A small class-conditioned image diffusion model, trained from scratch: 4.36M parameters.
Rows from block 6 of a small class-conditioned image diffusion model, named by matrix and row number. Each number is 128 + 32 x the weight over its row's rms, rounded and kept within 0 to 255. All counts start at 0. Numbers have three digits each.
After each channel's rows are labels from the 100 images, of 14976 (inputs lightly noised), where the channel reaches its highest value: "strongest on" is what is common among them; "colour at peak" is the nearest of a few named colours to the mean colour under the peak. Only what is clearly more common there than usual is listed. The data: stained colorectal tissue patches (NCT-CRC-HE-100K). In brackets: how many of the 100.
# convs0: first 3x3 conv (model.decb.0.0.convs.0.weight, 128x256x3x3, standardized in use, each kernel summed), inputs 172-255

convs0.39:182089160137167146134114025089105115102137089113068172112147111169145177173097130167112178083055079114088139186057093154118130110162131143193121087121175146128080143105148132155255139131119125118107134118082088131127146064148145129079218165100151080079
strongest on: tissue: normal colon mucosa (55)
colour at peak: brown (37)

convs0.30:128113164172184118171140170084171171092140175073047097110168084172187125149130165123143157146154129108167104000091159087182109128093151175095084175124106058124083139172138127209047112110163052091179090167170147123116131209105118126165032146151114150116
strongest on: tissue: smooth muscle (89)
colour at peak: grey (41)

convs0.45:109104116077147144155080130133124141112115141132069191104133138161136121125122045189100176132134110072142134095086135129071143097135124103108082093079080167117091078099141141182082160148138107131099114118119118148146089167132143138112100142054147167178
strongest on: tissue: debris (58); tissue: mucus (42)
colour at peak: brown (71)

convs0.79:106101065147104102244128114128130150130108096027101079148124068129062092115140060122152052149156104075100136053127079112186117140204174156146071109043109102093097156096144057121028117110101096100183208146135154091167149146079139182156113133134156144148
strongest on: tissue: smooth muscle (52)
colour at peak: pink (81)

convs0.75:106158086126138128118131105102114147109166124096140115149167131175097158173128045135116150170098142177167125145087157151104086099013166160117127158109128098106144101146147104157144120133177113150067159142169108097163098237144179180057138194118147186163
strongest on: tissue: debris (85)
colour at peak: grey (71)

convs0.2:131133164126070176100137056111167165101203120154113198085193108168107119131108105114167153139094089127044131062170046133145122144189171047110094134100166100145102148101161128115115099135091088109096128153160157146130165127172091082172115118092152053114
strongest on: tissue: smooth muscle (85)
colour at peak: white (78)

convs0.34:093160120057174171171148097160131118098115129117066114162138076139116126082096068064097148101111146100197113086120166093114135145106121136126100134157083119166178089158118130147090150078145174154255120083151180204100133126133117144199116074127129127140
strongest on: tissue: smooth muscle (89)
colour at peak: white (66)

convs0.32:184165170115190157157199127143222089149211176141075115098154132135175199167088187142190102197118198126098111104103137091101121162105146084035098075126155147129174106035134115176099129128112100115131147159114189064155125114140094122115088174101112112233
strongest on: tissue: debris (44); tissue: cancer-associated stroma (38)
colour at peak: pink (90)

convs0.70:123143062108122082109070117130240118152139130130088098080135141142176058204146131146065123141141177238092133149158189158135105163143167132165150169094111108129098117120110179141162143087100131075086101172224149112152097171156104129142119255151155030072
strongest on: tissue: debris (75)
colour at peak: pink (71)

convs0.29:153068136236123143159100159166178058094172108126148175064118128155126133086119143091179084152095054082097060086157164130136063185133148058169203109127150092165130184110173185146122146080137125113121161134149157120150175165122156091134096122141130139132
strongest on: tissue: adipose tissue (93)
colour at peak: white (89)

convs0.91:082124152169166045025126107159148123142162085183035126044111139113156127157128159144131186136169086133089167154209118147118078113129151066141059090085114094122115122144167142122140173103109117092087129164163110120169119193211160071135116183124135029151
strongest on: tissue: smooth muscle (68)
colour at peak: pink (94)

convs0.35:115090197171124103047085145118180113109093170166111192084150167079074194139161158119119132204167068057043102177107115095141170099132154154183087139138167100154114127141158083115016167132114122067182124094142133132152156153169120092140166227130172110156
strongest on: tissue: tumour epithelium (83)
colour at peak: pink (81)

convs0.28:159140120101102114140139081150176127135130071102147112142127131154109173159164232112128103085129111159102094112148173169113128132082107158113138114119144128206136099152139071050139089129116146131060113078116135163156123164141153165134117146142073102158
strongest on: tissue: debris (100)
colour at peak: pink (97)

convs0.50:063111093104104149161140221103113200073071080103056138107082131135122152109124079049130075061070124100098136070151103161185130079066142078139099114150140115142194117140132111132143095124141138205158145092103139089112138143133125087128189189116160182136
strongest on: tissue: normal colon mucosa (57); tissue: tumour epithelium (43)
colour at peak: pink (65)

convs0.120:058167093113153121175121142099188148106189122163117109109121015158101161124112042103150109174124132115104110177090130101086127129087129179090137145108085103125129073120157134158165195178175129114106161188165119087101163116108101176185123167174115068187
strongest on: tissue: smooth muscle (89)
colour at peak: grey (71)

convs0.92:107109089084115130091090135144132015149116137151120184059192127126145143090145131164118109100146179100132140156115100177142137123076122092179060073140147100139188144099149138134125128120120129089129170166184179100179117206095160140148142209152144074113
strongest on: tissue: smooth muscle (40); tissue: cancer-associated stroma (31); tissue: mucus (27)
colour at peak: pink (92)

convs0.97:184197109171122108142180117046218114086137147123162120219118123167156206135145045100120085154103160150069075119220120151155158155168140163136173135168089078195194115112089119145130109171141148142132116150134123048059103172134142143113117121110120122079
strongest on: tissue: smooth muscle (71)
colour at peak: pink (66)

convs0.80:180123052082116084082152126107160064077119096042085192020134082102092216144106172138078120182099108161152095058164162114126145145127181133120162079099119123221161122120128097127050160208193141111099183123140178094149108152103156099117086170105118056176
strongest on: tissue: debris (96)
colour at peak: pink (97)

convs0.127:153148143192171087091062096161142091123153079200095138132196129059150146198162133110122157108110110186095096204090122120111132127176177116162098141112116192202155122142112100129143165190132112055124129135155109184160151059171082065141209177058159040166
strongest on: tissue: adipose tissue (74)
colour at peak: white (66)

convs0.76:093102053175047149104077130071111116141155112172131128074147218085124141146158037131152130165091124095068130087172102120080111158125158164175149117122201091200158135103151099157123106148118148099137124143099173058162107117127149093128186126114212110150
strongest on: tissue: smooth muscle (52); tissue: tumour epithelium (40)
colour at peak: pink (74)

convs0.11:214096123111130069084151113151174102104104131135109126148054188128124143122130142088100111127124178111100132133136122117109124128192100118160121035119119078194176147158134131104169113121157152176176207107138184185185161183113151123227114196069210088156
strongest on: tissue: lymphocytes (44); tissue: cancer-associated stroma (33)
colour at peak: grey (62)

convs0.107:188127170093109147141132135125158149131111186055168123179130153129145194136124107146154094126101175074085132096123121121130121129148134128081140199143128142149126134074120080141099118162190136058155116096159114111118114072114130132063142168063053075167
strongest on: tissue: smooth muscle (76)
colour at peak: white (86)

convs0.42:096148213051197112094162142068145134139143109118179106121087110102081106118095056111080114104159110094146112139098059097206145146149145188088173155123204094159117095105140087138084135132075140119196135170136195156160126133102162178088165180150158118134
strongest on: tissue: adipose tissue (58)
colour at peak: pink (71)

convs0.68:117148205092168120090112193053199193159094075096113143176107090142146112091152141108113153147117102078125119144110112169137101152076126113142111110151193061134176125155110056110061089152123111134111109104125179097183170141093150127146120192125186175134
strongest on: tissue: cancer-associated stroma (76)
colour at peak: pink (68)

convs0.24:097054149116092143102140067066113174145160103105076188164100075121164135129151180063136148123062051184155207123171111145101090080073132132138086095107162099139102156187134146098182047116123167132121091127127106138131131107172089127119169147117110078138
strongest on: tissue: debris (43)
colour at peak: grey (44)

convs0.31:131091136097201119151091148104145140158077181139088098100136062141150091050154116092155156192167100136157121052095158204146173173165095255098177154131116131112077143182111105114011162174180075099192135150113206132160140153056164119146000111161135076079
strongest on: tissue: adipose tissue (97)
colour at peak: white (93)

convs0.43:085126151103183127154138157100123135050093094113116118134163163086157147166082065134112113127101000072146093081081149137138122113137142094155105035101154104124089123150159097209109077181177113148115133134115106168162129116122119117093166167134138124047
strongest on: tissue: mucus (51); tissue: adipose tissue (49)
colour at peak: white (73)

convs0.46:121156182137131097089186117143206134126210150083110142167162148126131153160129227127157146192181075165122119149093063165060134137074075131156117087150103160112147099159131132144083061172105141100117050105062106094083140098142153129140110201194187105179
strongest on: tissue: smooth muscle (99)
colour at peak: pink (74)

convs0.113:125153125145158095146101146146130128128058098172077143069158092128143158157128096103127132072109117163133154128179061124055125089164149114167048161193133150122115131124121113112209143096130110094107110098099098118124104127121126133095169187172085126205
strongest on: tissue: tumour epithelium (75)
colour at peak: pink (65)

convs0.65:067123128147161103093065073145189217085156179117125154139075162205210174118167107134091156152141196099205136071127187076150119184097168112149152177110137133104149116127145141127091144136115121039128137159094137162157148105139137134153099116111155003147
strongest on: tissue: lymphocytes (44); tissue: normal colon mucosa (37)
colour at peak: brown (75)

convs0.18:102157201156108127131045111138147108126070183122096133129135153062153108177157064147110181089124171078116192134040136146086163156141078150131120093129129138135145127050149110255167141138101131186079123130233149059102089152114119149173174170073104212127
strongest on: tissue: adipose tissue (46); tissue: normal colon mucosa (41)
colour at peak: grey (58)

convs0.119:125112096122134128164146107219109108158124191172113150189143144100155141121131111107066125201107161094165193144140155107102088124150088099125093066165154096119204095141197043163142156154115117149057102093129136117168066189116136163171157143173084121158
strongest on: tissue: smooth muscle (90)
colour at peak: white (86)

convs0.71:164135081155149132105135125138070138151084123166018141037117161143174149162046031128129071134061170114133096076156093159112080092148148117119082082142115103062163055107154110183125103082117110123155150119147106166152152119141102123189087150108154119205
strongest on: tissue: normal colon mucosa (36)
colour at peak: brown (39)

convs0.63:137136111096130142143049174142144109160165150121053179136152163141197121079098105071123140148128074091123087161127087142070103101091100117143000126160119081079110082062162121117135129090084133048127095112094135078191143123172115100167153145139160093191
strongest on: tissue: debris (43); tissue: smooth muscle (31)
colour at peak: white (77)

convs0.98:139046122196197137158095170122153087153098211085128130108126085100071104186201090128092167150163118081129148123137156148143139145107178202098109122125095186156148080254162160114093123205159113113096106115123148088195174130122061020127161225163147059122
strongest on: tissue: cancer-associated stroma (40); tissue: smooth muscle (36)
colour at peak: pink (78)

convs0.88:137186201208184151167199145083255182097168101128120141154163110132133156170120065150127125147192099145121106150129146147145110129255175179158177141115120198128105105126087073085071089096105087200148113135071129058155179175124111161086081168122126125060
strongest on: tissue: debris (59)
colour at peak: grey (47)

convs0.48:127046138104166162095096130120123115109135171156103206093144084095094179150099139150154129079109138080129153088118087080090078114034120113116140078131123163108137060130144107083142148158096140084204105151087126087132112067175101128174167148152135186228
strongest on: tissue: smooth muscle (57)
colour at peak: pink (84)

convs0.8:165105174118143141212150119168156077113237160045114075155179115072128182091081083185133084114124120166213115116094157124095137168133157164162021205154125107118174193064119159203087141070156101105120119125080127171149117144143177162140102154087134205079
strongest on: tissue: smooth muscle (62); tissue: cancer-associated stroma (33)
colour at peak: pink (68)

convs0.124:128083112112082127157085133125083127207154133142135164189110151116124126155133161103107123182144093118113117157172062090166144161139131079115200154143148106106161143063131136154128160065125136107063110204096108168099150161116147090131185107131136120196
strongest on: tissue: cancer-associated stroma (56)
colour at peak: grey (49)

convs0.60:137086063090128185187092122151100107100082149113121159089134114120177119154107168148132150102101135105140115097095111118048126085240126083126083123090092177116192110160164227196100124146144165086155142120168076172162118051098112065112110147184123170219
strongest on: tissue: debris (100)
colour at peak: grey (42)

convs0.62:066132103088127097166165103118117130111140123099176079115176149098121088149109173177164175065160106201170148120081152148172135140140126088134141142138117111069135109148126145103096170071152092100114094130146128139101148199097190054133126162129124124099
strongest on: tissue: lymphocytes (96)
colour at peak: brown (68); black (30)

convs0.55:085116119084137178127193149116133043143135208098142107096136138099138138116118159128081092107133155111126080113111109108113179125122078109035133134103116064186159148110149149155109166193136174116117118155113090091109156121116174094139148132148154197143
strongest on: tissue: lymphocytes (86)
colour at peak: brown (71); black (29)

convs0.19:120076117085153166134121087087129088082079111056056154104219124157158155115159105102184132156144127100106118077076143128130116069072180067110099096056112083109096149137144139099122109119131125088127148062139115133139197117156128146155124180187189098106
strongest on: tissue: lymphocytes (100)
colour at peak: black (58); brown (42)

convs0.83:147134121044089140167141102159101068121126154083132154123130154089074137096137150142113135113061104210186053118103161142124147141148106137107140144117046148142158118131171116090109161070154156148116140022115116158108109148119178210163128173101154206170
strongest on: tissue: smooth muscle (53)
colour at peak: pink (80)

convs0.6:104047100121185073084122154111103163106168136104182155109169081171148172123139120101154178142147053131077115045173118167129117175176160137137095087115159145208138168176082214160129089154160143121182157174139129120137163072134127122154078127106159087098
strongest on: tissue: normal colon mucosa (68)
colour at peak: brown (46); black (35)

convs0.114:130122161170140130116111217165138089101134241123211150187162242128089132086104082080136092173107165162103116123123235135182120159174105148103096074126161128038193158107247179133116092118142173109186102129156116130156152132115105152144117134124174154114
strongest on: tissue: smooth muscle (66)
colour at peak: white (69)

convs0.103:179074111130113198121140092126127163103114124074148117162089153091142109111129121154162129132137170069118125142113068197135159127117101119112000114156193164134123117082145136141078145145089158074118109192147201152151115121143136166216124174044112113092
strongest on: tissue: lymphocytes (63)
colour at peak: pink (66)

convs0.84:138129088159196180137122140105130121073157151103092124137149084125108150125088091162092166110136119157117079074156160134136101119088184114099161153125107193155059082180141092095095142121121189066163188075108087146143136066189125159146123139187191106138
strongest on: tissue: adipose tissue (93)
colour at peak: white (98)

convs0.21:081091144083187122094177124095122189143129081142128118071121066127194096109141134144123100086077100036133075107149129111105116124074181110074064076174113166106115105125115126062117071062156111052099132078109153134152151143128147114081127115156146139150
strongest on: tissue: adipose tissue (86)
colour at peak: white (66)

convs0.109:210154107144123116078164093137152085153129157093009146210088115151178150164145169179162184147133170190155137100148165175155121097154060127076170095151199145155127108132095150164080142153145108132097115060121126142079168127134138090156135123111141143128
strongest on: tissue: debris (97)
colour at peak: brown (73)

convs0.37:136125137077105155108085131197114070092187111119138136120168165135080135090134086148187178154163103145113079225106110158141089075105074119124119104117102172155101147083137173104112147133158149166156114080159145192090199136178213156141149167091122124127
strongest on: tissue: mucus (69)
colour at peak: brown (54)

convs0.33:129110160118119110092109145173119112101156124090117198080149152080147124222117106135128150120111087178132140154121212127129114081124113158101146061106088192081127130139174103081123115083169151154159125123079114119160102119148182149118167153109187152106
strongest on: tissue: normal colon mucosa (80)
colour at peak: grey (42)

convs0.5:142149160125150091149076118150154255146149121112108141158173107098216134107119096059140155181117143116135132165120099166148131157164157142130074161131162095066134174186147098157217097104091111203107064042162124135156134073143103133125164095123179123105
strongest on: tissue: smooth muscle (68)
colour at peak: pink (68)

convs0.38:105076086104097126098100122141077134106102083144106150124102123094037155192164191098105117121111118120101077154190086099155070064108138098060150108091119111182209089143148158080209104097135102112195129124143139157135169083137101105055188142099183123166
strongest on: tissue: cancer-associated stroma (43); tissue: smooth muscle (36)
colour at peak: pink (79)

convs0.64:112131203127082138166128155123220131132140115126156138149131159116118148183166150153111117081122220115120167136121049132130132152067133162126043086060162172149135101135067066173059120142088111087099118143144179009125123072136115142134116236074105149082
strongest on: tissue: lymphocytes (36)
colour at peak: brown (66)

convs0.90:113106066140112128089131118084154060079192157136162135193177040144163129196131111123122142195133155117146140070179059113143053151010155162146154185154096137134134136194094178184099124156045146045138111087066141100092086107080106206109161134075171133141
strongest on: tissue: normal colon mucosa (100)
colour at peak: pink (80)

convs0.15:128108171184144179125068137141084151121086141132133146110134139155167132148133060163150165140120174134157182112163109145132096180092091150119160123145081180149093084250109138254093139154180167111128095160161112094094116122118101154102160193136078164187
strongest on: tissue: adipose tissue (40); tissue: mucus (33)
colour at peak: grey (62)

convs0.101:075080170122098115096195115092102191182148103069129113163078104102124114127186210108138112165150146091131120165122135086101100170163104141109205161174097126018184125217084116124095106163058104144126134158063188091059130090104139095119163099112173190086
strongest on: tissue: adipose tissue (100)
colour at peak: white (99)

convs0.94:166084133135168143100200075145157087030160127098103217136180045156143183135150087110116179128128148118110195101098110186160037103140144048128160170168144151159216113128096177130240121137092068152130156081128103140100135094080096131109251147175140090111
strongest on: tissue: cancer-associated stroma (40); tissue: smooth muscle (39)
colour at peak: pink (87)

convs0.73:099143126122147130158147179117133136172117131117157154098165132180065135076138092104121114105098191099121107150097143156091113116170131067118119116145093072141142145141179099096061163091157122080137162128205132071176107161106161167157098158143115131112
strongest on: tissue: smooth muscle (37)
colour at peak: white (71)

convs0.58:111140142094218149166098095151177080106145128150048097155133075094155153156166050149151094124151103141146120108118080118229080113162184126131173152149185114081164132158132146186054057089059110076201159155129131104174169197106136176172150203142162171091
strongest on: tissue: debris (47); tissue: normal colon mucosa (33)
colour at peak: grey (51)

convs0.36:107127165101116108099150106118127146091129130094084160175145048158115162125169103089114130175164095107153145048102100165062155118043099163154097191085089121135155107092106120125074023170124093152125106126141125183117155117122081171184127156103152101027
strongest on: tissue: normal colon mucosa (71)
colour at peak: purple (25)

convs0.22:140145231166141113072213125128152123069188109039024101139232069105176177196104103078126091116071042143135126070085099112150055076146180112120073202116152098110161128092137177170196102143093077140132144123140154154125100163134084138126157105124156038145
strongest on: tissue: cancer-associated stroma (71)
colour at peak: pink (66)

convs0.49:208136031126076148119050105154117099135120192112162158094173171122118141117118096107149134176094138104093102135107143160097092150056137114157145120103135115141196173092170182125103162152105178165106101085183105220120114100164167096081111140121161072093
strongest on: tissue: normal colon mucosa (81)
colour at peak: white (80)

convs0.106:147175030082143183208174107139132053074191094085127117173113052127068112076094097084119119102126113086138103073083120189144065186097150183174169164101144128140160157121127179182135069110121149054167147086147089130146093063110124223038118104110182191126
strongest on: tissue: adipose tissue (93)
colour at peak: white (61)

convs0.56:118073112099138130064103162091134166116104168067164087137135187105098108117164061155150155101135199075117141127048176093145125086054118074114119128048136102180149129130147175143216177096146123212101113061154111150186162076123167175100112166074085158095
strongest on: tissue: normal colon mucosa (100)
colour at peak: pink (80)

convs0.12:155109219163206099060012154098120000189091164144095129057157207129145133115140150160081162168209151140055185146120108146116101121163143108088111095154151106071152165157173140154058162184085198119151144167135182093217145124169127117105134138128136117090
strongest on: tissue: adipose tissue (35); tissue: tumour epithelium (35)
colour at peak: white (87)

convs0.117:119136096118129088142137080128092094133165159113075122150137074140103118092122161121095137024134156148159105165122169068092186089144159080148108086124158076092158113125130121114063126064122117117051145140163136102189120147163071103154143120134138110079
strongest on: tissue: lymphocytes (76)
colour at peak: brown (64); black (36)

convs0.69:089158102113165156081134088115126159113143150058109101076170068153094110109117087083155104087120133089070158146185034142098134121116131118146131158150167098145165100176172062086135130066121144078058155147129060239153118069147120136175156086103104110095
strongest on: tissue: lymphocytes (86)
colour at peak: brown (42)

convs0.9:126059169177128184156138150164167069132132212050118134129128131153093111089102134126111147192172174095144106060114115146181136143092155190122195129126077129100108195122125137196094106176120204142137139165153143190145168103140140130093188090153178129080
strongest on: tissue: adipose tissue (88)
colour at peak: white (98)

convs0.10:145088103132147199152117124208116103138135151127098169141128123136107186108126079152150169138103140047116164101136062128170147170122161092115084091113189163097141122113142123207122100134159124067131161155165159162099092062113088085180119109123082110130
strongest on: tissue: lymphocytes (91)
colour at peak: black (62); brown (38)