A small class-conditioned image diffusion model, trained from scratch.
Training: 7000 steps, batches of 128.
Rows from block 3 of a small class-conditioned image diffusion model, named by matrix and row number. Rows with one number belong to one channel. Each number is 128 + 24 x the weight over its row's rms, rounded and kept within 0 to 255. All counts start at 0. After the name is the row's rms in percent of the matrix's.
After each channel's rows are labels from the 100 images, of 14976 (inputs lightly noised), where the channel reaches its highest value: "place" is the part of the image that holds the peak. Only what is clearly more common there than usual is listed. The data: stained colorectal tissue patches (NCT-CRC-HE-100K). In brackets: how many of the 100.
# convs0: first 3x3 conv (model.enc.1.1.convs.0.weight, 128x128x3x3, standardized in use, each kernel summed), inputs 0-31
# convs1: second 3x3 conv (model.enc.1.1.convs.1.weight, 128x128x3x3, standardized in use, transposed, each kernel summed), outputs 0-31

convs0.87 093 [113 101 148  97  82 147 134 163  93 162 133 113 126 132 157 113 142 111 106 111 111 155 131 157 140 100 157 111 147 125 155 128]
convs1.87 081 [ 92 122 162 106 104 174 122 118 120  65 158  94 124 110 147 138 111 125 112 152 106 152 148  94  84 105 138 118 140 127 163 115]
place: top right (61)

convs0.25 100 [119 122 126 161 133 131 133 130 165 152 154 111 132 166 103 124 129 171 130 120 168 175 140 138 133  96 129 129 157 136  90 138]
convs1.25 079 [119 133 109 157 101 129  99 159 112 153 150 148 122 148 133 152 138 132 177 159 131 100 115 147 134 165  92 168 166 149 112 115]
place: top left (41); bottom right (36)

convs0.111 079 [127 109 148 117 129 138 174 136 131 125  87 156 139  98 128 126 109  93  88  99  80 105  88  80 109 125 166 129  88 105 124 137]
convs1.111 089 [114 137 117 102 149 112 108 120  90 132 148 159 116  88 174 170 128 176 161 175 124 117 102 156  97 119 103 142 140 136 116 125]
place: middle left (50); top left (25)

convs0.76 098 [131 164 136 129 136 117 142 134 144 134 117 129 133  96 172 133 130 123 135 121 146 143 119 111 175 130 105 189 129 113 131 105]
convs1.76 106 [154  75 185 119 128 140 123 121 147 119 125 108 124 143 105 114 100 158 173 104  99 125 149 120  84 141 113 127 137 135 140  92]
place: bottom left (29)

convs0.44 098 [158 106 114 125 135  96 139 110 148 183 106 126 122 172  91 127 156 128 100 121 177  96 144 134  86 133 110  97 113 126 115 141]
convs1.44 072 [123 138 129 102 147 110 140 142 126 116 180 132 130 109 156 147 139 173 145 140 104 145 105 174 165 122 150 141 154  98 139 119]
place: middle right (46); bottom right (28)

convs0.66 088 [138 113 112 145 110 108 122 132 142  71 125 110  98 155 127 130 190 141 102 121 148 113 148 117 136 144 146 168 163 131 110 148]
convs1.66 075 [128 148 126 141 156 121 144 154 170 100 157 170 146 138 132 117 137 126 133 162 151 123 133 133 152 106 101  88 101 133 103  58]
place: top left (57)

convs0.51 118 [135 112 125 124  86 107 175 124 115 100 139  96 151 133 103 116  93  88 130 171  83 130 107 134 136 105 140 114 159  69 159 130]
convs1.51 102 [145 133 175 134 166 145 116 134 155  92 125 131 136 146 137 128 124 172 157 110 147 135 132 103 150 138 127  86  95 160 140 131]
place: top left (25)

convs0.126 118 [124 177 118 133 167 161 140 119 156 140 124 160 112 167 100 103 144 109 160 133 164 129 119 118 186 141 124 145 143 117 151 140]
convs1.126 108 [154 136 124 148  71 141 159 109 117 154 140 122 121 122 113 102 143 149 123 183 120 118 133 123 107 104 125 149 133 112 120 137]
place: top right (69)

convs0.61 088 [135 106 145 139 112 112 132 109 117 113 119 110 144  95 109 121 201 119 146 148 168 101 119  92  94 122 129 113 125 105 146 147]
convs1.61 078 [146 109 108 115 157 107 152 104 178 111 122 149 134 112 101 120 121 132 108 122 142 159 138 117 135 132 118 196 129 135  89 159]
place: bottom right (29)

convs0.47 082 [106 166 107 137 129 140  90 109 126 171 134 103 134  90 120 190 138 142 139 152 112 103 121 122 157 105 124 136 112 104  98 173]
convs1.47 072 [196 180 163 127 121 111 138 163 123 139 123 133 118  83 162 125 140  89 112 113 172 136 117 144  97 158 123 146 133 157 145 113]
place: bottom centre (30); bottom right (26)

convs0.70 096 [101 137 158 121  89 129 125 120 150 139  94 115 125 112 167 120 119 131 136 109 110 150 127 136 173 101 166 137 155 121 138 113]
convs1.70 078 [140 125 115 130 111 103 129 150 123 147 125 103 126 140 111 137 135 123 125 152 132 117 127 122 134 116 123 168  82 143 143 121]
place: middle left (61)

convs0.17 095 [175 112 140 149  96 124  93 143 156 128 139 114  97 124 129  86 124 161 149 169 144 133 100 149 131  97 102 110 158 107 156 109]
convs1.17 076 [120 102 135 107  72 155 110 130 139  79 116 122 103 125 150 134 131 165  92 135 171 129 112 121 142 152 105 139 128 106 150 130]
place: middle right (66)

convs0.71 108 [140 150 113 140 126 147 110 117 168 131 135  87 117 152 168 133 116 158 127 171 137 134 140 104 166 147 141 129 100 149 137 166]
convs1.71 125 [133 160 148 134 184 127 141 126 116 134 134 136 124 103 123 126 147 113 146 107 137 116  78 115 149 122  92 137 131 118  83 139]
place: bottom right (38); bottom left (26)

convs0.91 113 [122 112 137 137 134 144 140 112 145 132 143 133 128 141 152 126 106 103 128 127 150 119 118 137  87 177 136  80 137 119 129 109]
convs1.91 132 [124 123 141 141  90 124 114 129 129 146  90 113 116 112 132 113 145 135 118 102 135 122 167 150 130 141 143 123 107 145 158 126]
place: top centre (41); top right (35)

convs0.21 089 [126 122 149 115  98 166  97 139 119 129 110 151 141 176 144 148 157 123 101 150 116 144 128 163 188 105 129 156 137 146 124 144]
convs1.21 078 [113 102  79 101 103  80 128 125 164 124 134 121 130 127 189 124 144 147 113 160 132 121 130 138 141 116 140 123 136 110 122 122]
place: bottom centre (54)

convs0.57 101 [138 147 187 147 104 100 164 154 129 150 134 138 149 132  81 140 151 136 137 133 116 121  94 122 149 124 132 137 146  83 154 139]
convs1.57 069 [125  49 125 123 118 146 102 147 161 112 138 156  98 105 123 138 139 102 107 133 125 122 152 130 139  77 168 163 142 118 129 114]
place: bottom centre (51); bottom left (30)

convs0.109 082 [ 81 132 125 112 130 151 151 120 132  98 123 127 136 139 136 124 146 100 112 159 120 153 127 108 124 121 118  94  97 162 174 192]
convs1.109 062 [114 162 133 138 147 106 130 147 133 177  99 162 139 132 103 140 149  91 123 110 115 136 133 115 127  68 124 100 167 135 133  88]
place: top right (41); middle right (31)

convs0.15 090 [115 113 100 136 125 151  91 146 125 151 158 153 140 108 123  99 131 134 152 168 153 130 109 132 101 157  96  85 109 161 138  95]
convs1.15 064 [122 133 115 128 147 124 141 167 150  78 140 142  92 141 145 121 135  66 172 122 111 140 153 141 145 148 152 111 147  86 115 129]
place: bottom right (75)

convs0.45 106 [127 146 144 146 126 124 132 163 145 154 126 129 159 103  84 116 133 127  96 101 156 111  85 153 117 134 101 113  96 103  95 134]
convs1.45 066 [ 81 153  97 150 112 114 133 168  95 109 134 129 158  74 161 151 121 117 154 137 129 152 131 151 129 111 121 118 125 121 109 129]
place: bottom left (69)

convs0.67 098 [164 128 163 128 138 123 157 121 131 128 116 114  95 128  87 121 100  97 120 164  95 119 102 122 182 119 134 161  93  95 151 145]
convs1.67 093 [ 57 112 116 109  95 153  86 147 155  98 135  99 140 129 133 147 139 164 129  94 152 122 152 144 118  79 162 103 129 118 158 116]
place: bottom right (81)

convs0.125 083 [155 117 143 137 117 108  95 107 139 133 114 128 114  88 154 155 130 144 121  89  70 122 115 126 131 146 141 121 102 119 157 112]
convs1.125 080 [136 115 119 125 166 150 174  76  95 100  97 130 112 133 159 129 153 129 102 142 144 138 131 122 151  77  80 106  92 110 112 145]
place: top left (36)

convs0.103 107 [130 159 173 162 174 166 123 106 137 158 127 164 113 167 116 127 132 100 174 114 154 122 183 143 135 130 159 105 130 137 147 159]
convs1.103 105 [114 116 108 127 143 115 116  67 120 140  96  85 119 161 108 157 124 143  98 153 134 119 130 134 100  92 126 114 106 128 127 134]
place: top right (68)

convs0.23 083 [162 100 108 167 133 161 138 184 169 119 148 146 121 130 112 118 120 162 105 116 145 123 132 161 131 124 118 126 123 106  88  64]
convs1.23 074 [118  87  88  88 168 166 134 103 104 128 135 136 132  84 140 122 136 124 101 116 117 143 146 111 108  99  55 127 113 113 111 109]
place: top right (52)

convs0.95 092 [113 161 130 118 131 148 144  97 147 101 112 143 131 121 152 123 113 104 120 101 131 152 166  95 102  97 139 122 127 131 127  98]
convs1.95 074 [111 150 149 139 118 116 137 104 119 158 136 153 185 150 164 121 148 127 107 132 103  98 127  84 114 114 124 106 173 120 110 154]
place: bottom left (89)

convs0.118 093 [139 136 104 107 153  91  89 140 142 117 132 168 143 117 114 119 135 149 142  93  94 119 122 130 148 142  79 152 128 117 116 102]
convs1.118 082 [130 131 168 141 112 156 120 109 111 157 106 122  94 145 126  94 139 124 118 114 176 131  83 123 124  99 115 128 109 135 112 150]
place: top centre (43); top right (25)

convs0.30 098 [138 142 111 156 107 133 119 129 146 127 142 121 140 127 134 115 128 102 111  96 133 132 136 117 120  63 130 199 134  62 114  91]
convs1.30 072 [147 131 103 141 156 128 140 130 130 115 116 148 129 133 116 142 154 111 154  95 137 151 121 144 145  69 127 138  94  95 164 161]
place: middle left (33); top left (26)

convs0.43 085 [153  97 127 138 116 128 128 121 125 146 103 139 120 135 158 113 131 136 109 116 159 130  94  90 116 122 166 117 104  93 130 124]
convs1.43 073 [140  82 148 165 139 115 134 167 130 166 125 175 129 115 161 154 164 137  86 136 117 122 132 139 129 164  89 134 150 138 111 130]
place: middle left (38); top left (36)

convs0.1 122 [137 170 149  93 101 117 127 105 107  95 132 164 116 160 121 140 118 121 139 107 135 141 126 119 130 102 144 149  95 105 161 123]
convs1.1 070 [113 159 105 100 180 129 162 131 125  78 131 126 122  80 139 159 143 117  84 143 117 163 163 149 149 107 133 123  81 137 110 147]
place: bottom right (40)

convs0.124 097 [ 91 133  77  92 120 162 126  81 115 113 120 141 143 144 144 131 118 117 100 126  81 121 105 140 133 133 143 109 109 161 137 121]
convs1.124 087 [145  96 147 120 113 128 126 103 143 106 142 130 134 150 119 173 109 159 121 107 130 108 105 115 120 165 149  87 149 111  91 135]
place: bottom right (32)

convs0.54 086 [ 98 120 152 102 101 140 136 105  83  92 126 112 121 112 122 125 135 133 123 109  98 139  80 103 136 150 127 128 134  99 104 114]
convs1.54 090 [ 60 130 103 146 134 127 113 105 134 114 100 119 131 110 143 137 116 122 117 111 100 123 209 156 123 122 126 152 125 104 168 119]
place: middle right (29)

convs0.5 105 [ 98 163 120  86 137 135 114 141 118 126 121 167 107 113 159 142  82 142 145 141 132 115 114 127 149 156 110 148 139 171 146 125]
convs1.5 121 [130 133  87 130 139 135 107 108 123 123 133 148 129 133 130 139 149 116 117  89 115 143 157 140 126 132 118 178 193 136 150 155]
place: top right (54); top centre (29)